Weights of a small self-supervised image encoder.
Model: 3.04M parameters, 32-pixel images, arch vit, norm rmsnorm, activation relu, moe expert_choice, num experts 4, patch size [2, 2], layers 6, width 192.
Training: ademamix at rate 0.00065, 18100 steps, batches of 128.
Rows from block 2 of a small self-supervised image encoder, named by matrix and row number. Rows with one number belong to one neuron. Each number is 128 + 32 x the weight over its row's rms, rounded and kept within 0 to 255. All counts start at 0. Numbers have three digits each.
After each neuron's rows are labels from the 100 images, of 14976, where the neuron reaches its highest value: "strongest on" is what is common among them. Only what is clearly more common there than usual is listed. The data: photos with spoken descriptions (Open Images, Localized Narratives).
# fc1: MLP up (model.blocks.2.mlp.fc1.weight, 768x192), inputs 128-191
# fc2: MLP down (model.blocks.2.mlp.fc2.weight, 192x768, transposed), outputs 128-191

fc1.348:099106097129127101094187154129081116130140134155124138131112122121086076106111056068141191121070099140105167131128130146104161096128074077166094131117102083145160123090096090087142125179129106
fc2.348:152087112096153115127159125110149148102144115135154069129093000116075147114128135115141138128153121111122105153160156170141179085135225077136130134067128210191184100134165145147087126087162067
strongest on: text has "wall"

fc1.277:123150072186146116107124141143133136156119156106207125113157167177158147160144110180118097157158138140144163144144128132144114111107177173097142148131206137092137134123093100134153149058122082
fc2.277:122089109069170141177152129105115118140143140142169135158087089186088193129144130144169110132111107153098112123087116165132079127124126133165138120106093199177181120179173106137114112117163077
strongest on: text has "sky"; text has "trees"; text has "grass"

fc1.165:130142131119108169140107163122130147144153142149184082099175182127132114105169106177143119203058067127144075149124118127127125110119138156106117112119135154086160138125101112107197070080146084
fc2.165:131151099186095123113090068090103075170110128141155133126166112149105095205122173125159094089158121128170106099185081107159091162128180205085124096134060113109101141158091117111142164141138097
strongest on: text has "trees"

fc1.25:147161104115116081140161183071166170153168154092129114094062117100104128090134095195128145132118213189148125105107157159102190109114156124155166130149123170122174175137106180120125143108113174
fc2.25:115140139080167091125176108090151158111123165124119105074083072163127147092117132100093159129159161127123166171153093193083152086139097140134165159156175131128120128140109178127085111117088176
strongest on: text has "white"

fc1.366:136220082124079133163132112097143148169109159144127112108139234111115155159155137128166152144121109146082140101158176127188154133173142136109133159131069132117107138132115185127193149095156141
fc2.366:108126158107193072135169157151118126139145154152142146110117120129127132087122134135029133151124156112135140142092166095068150126137091135122168147148169084105137160110110098072077044200098083
strongest on: text has "man"

fc1.648:128148135183049139129126112091134084110113163096131117093074148161133086136141080210148101142177108132119142093084129114170162102100139117161118136088139132094095171144122106130098093081117154
fc2.648:143172160094092134100159123119108108133175107120117157096175087127130088158119110145119168101043120136169104140145122123134109151139088133147202128156170131108167138087126116035123119104132130
strongest on: text has "road"

fc1.433:099169167116129088101139124123195111110065137092154081110125155106117127128074094117155136147199150145151185097126143184189164088100100143124162137114116101105090140151100060111170136210201106
fc2.433:151103056085223119162107175153149166182128153200139121154144116105150204163098128140096097089131141121117098128087119150125166112112117138047123137133113124138125100175147097113134124130174059
strongest on: text has "wall"; text has "sitting"; text has "table"; text has "lights"

fc1.644:116159087098144097093130166135123109134150159185156146081080179100136042146139101090124129122106112154164188146119144118117152052118127142108107143110147105151080120111092108082202170123142157
fc2.644:099144150129187140162129133116174084178122128150136105118132148116074199125101146133101175105142145147074056146129154142100153155087180096143085128077075085139197154155146093120120064135172146
strongest on: text has "wall"

fc1.110:135192118130109134086128142127133117117140126177143167090144236159148110119189142039126109153095159135127181139174151118091143060108131061138109149123114163132130107024119105064186163101082147
fc2.110:113184129115126093099133052126179137135141133147147101054131164098125122133137208116056118135162140127109121111181124158099140141139142120136168134110118126138143182116124156079040102157188105
strongest on: text has "black"

fc1.491:108102115183152051108127191192165117188145197138130124077091125172123144116084052155133121138148130158126116087100149153133202114074101127159096108076191082114103142121060104136135069121152103
fc2.491:148122093121117152111090123138086142106167156160098154175177004110122201144130140131122125103122121096135093150159176117133155104156096145113129161159081130085119083158105164116111112071143101
strongest on: text has "sky"

fc1.686:104147148128063120139135157129097168125184124107158089093141141152104069098152062152101139140164124180193132141119123143175177129130112118140159125105147136150112176153100099117181114077120084
fc2.686:078171185143139102169125112160137066163081143152070132100142169170157141148144162097059154136157180181095106139169142138146153133122126155079096157107094148117141147124107140087088144143144145
strongest on: text has "road"

fc1.410:114156149127107088125153145121120105142127140090134111080065134131118105123148022191193127138175168132168181085081144165155154099117102132181168150121143147086170123141111119153115116093104100
fc2.410:134155130084097105109172105057142075109173149196075167074156142198100092126193094100114126150090150157097056129117126127123114150121111130137065126120083120136149200105118120106105139132158139
strongest on: text has "road"; text has "buildings"

fc1.22:122113138097105106103138190157089119117114118165177097102122122179150077098108050141113152171075093142124164167123134096062172085146066069129121148135111098158160087098129118129151124106105152
fc2.22:136102162159167141110101146150099116094167114145108146155100059139113171108147147178140102153081160066080178165168124180107115094156135065123151128077137150133147092066110159096113100128190129
strongest on: text has "wall"

fc1.477:128139180152111120132169149121147147158154158059151089060110137152130116117164070150150100130161149132145154138106144136186159113121105118140121167088152151128137147101102101130128042141118093
fc2.477:109118145149106110079150132107099055144108207139120180102124129151132137121162084126120161125135123149111083099135141137114167132144110182144076155185127142112097131129083194105082170109079193
strongest on: text has "grass"; text has "trees"; text has "ground"

fc1.423:134182136132123115099100155176149119180076139134187092084166173164166088193114101135100120083130108152179150156137125104137152108085133073066151121123102166129154086113090113126157117115142128
fc2.423:114144078131155110105095051091137102148173048123186149128130134112149093090113170142153119155122157096138121116183132117118065127143118110168156098060137149110144134145139137140153119147156103
strongest on: text has "sky"; text has "trees"; text has "buildings"

fc1.573:166126186166099122094150167103080115150075150121186140118103161098088098140145060138211155177098138139103168158120144115082135120139098102140171118104167123152175107083117081125168120109099148
fc2.573:128083123140098132136142146109054165103112094173106180160111118098153111098120115159091141164110109095109149196161129125169156114153172108163161183144098126159156116126142109101092156130161127
strongest on: text has "table"

fc1.196:118133112125109052113163181155126159150067196148130113081114153206117125153093081106153184141141149161128157082149155111182224090135084167128105168128183135131107112107084140124123155145145045
fc2.196:132149113089132153092099147171037134083183133151116162171148098131164134145106143140122143068104148092115132179134188111118118081140095130111133160170139107093082081070096159117142120129116125
strongest on: text has "wall"

fc1.40:096116093122082057118151200183134158114141159142140190097079137168141084105105114059083185163066152127171156131128152096106172069109115135115109144127097123108151112120079087097149115178117111
fc2.40:170178113119168131077093180112071124108200129167138137152163093124111139141111142154161165103095112114124085206183138125099100096124118104088130086106112118114124098136075129111147118119193159
strongest on: text has "wall"

fc1.195:170145108143110119091137151214140171118100233115086061119190142154127178101121079126102141115125138149162103087088165180139166146080111158129091134144139102137119051083124135147139139124179136
fc2.195:139126129165162142130089104134127133112117124144131094156113167064150149141110078135091134083141120162162131138168110131160111130160111081097181103078104057087084091157109116081131148159088137
strongest on: text has "sky"; text has "clouds"

fc1.230:148103141132140101092154185129087149124106114105119068131125124155101131124133085150170139119119184079159121195101176150143132085160078063140142186104109096190142094101102094147190134091153047
fc2.230:119088105111155102087201159114115135080098128132141113088105089097070127124144073132109176147080107150136137152104121170116161112131190070111127173094134194109150145081114082124110091161175118
strongest on: text has "wall"

fc1.105:152153076116092137085122113104161208092135176126162133087139143159159113139143071144149165147120142120143127187134124129121140093102120174173157141122115155090162117113056133153199151058118143
fc2.105:113124104122136118105086089125097119198150168137173149095132159181134131143130127149120126110146110076180128048150064077198134096123152154106140126145142087129125167160099117104199165119111156
strongest on: text has "sky"

fc1.474:112146148104138052149156212201122158143065222162154149111062131141116129114079075133095178157143118164095193096107158190121191093104094136113124169100135186120159076115112096134148103180153072
fc2.474:112151098145138168079051108099136100123177135170167101162131089088145184148096152147154109108093155112101124147136150088140122087137120111094188143110088175143105132156090115067137199070113098
strongest on: text has "wall"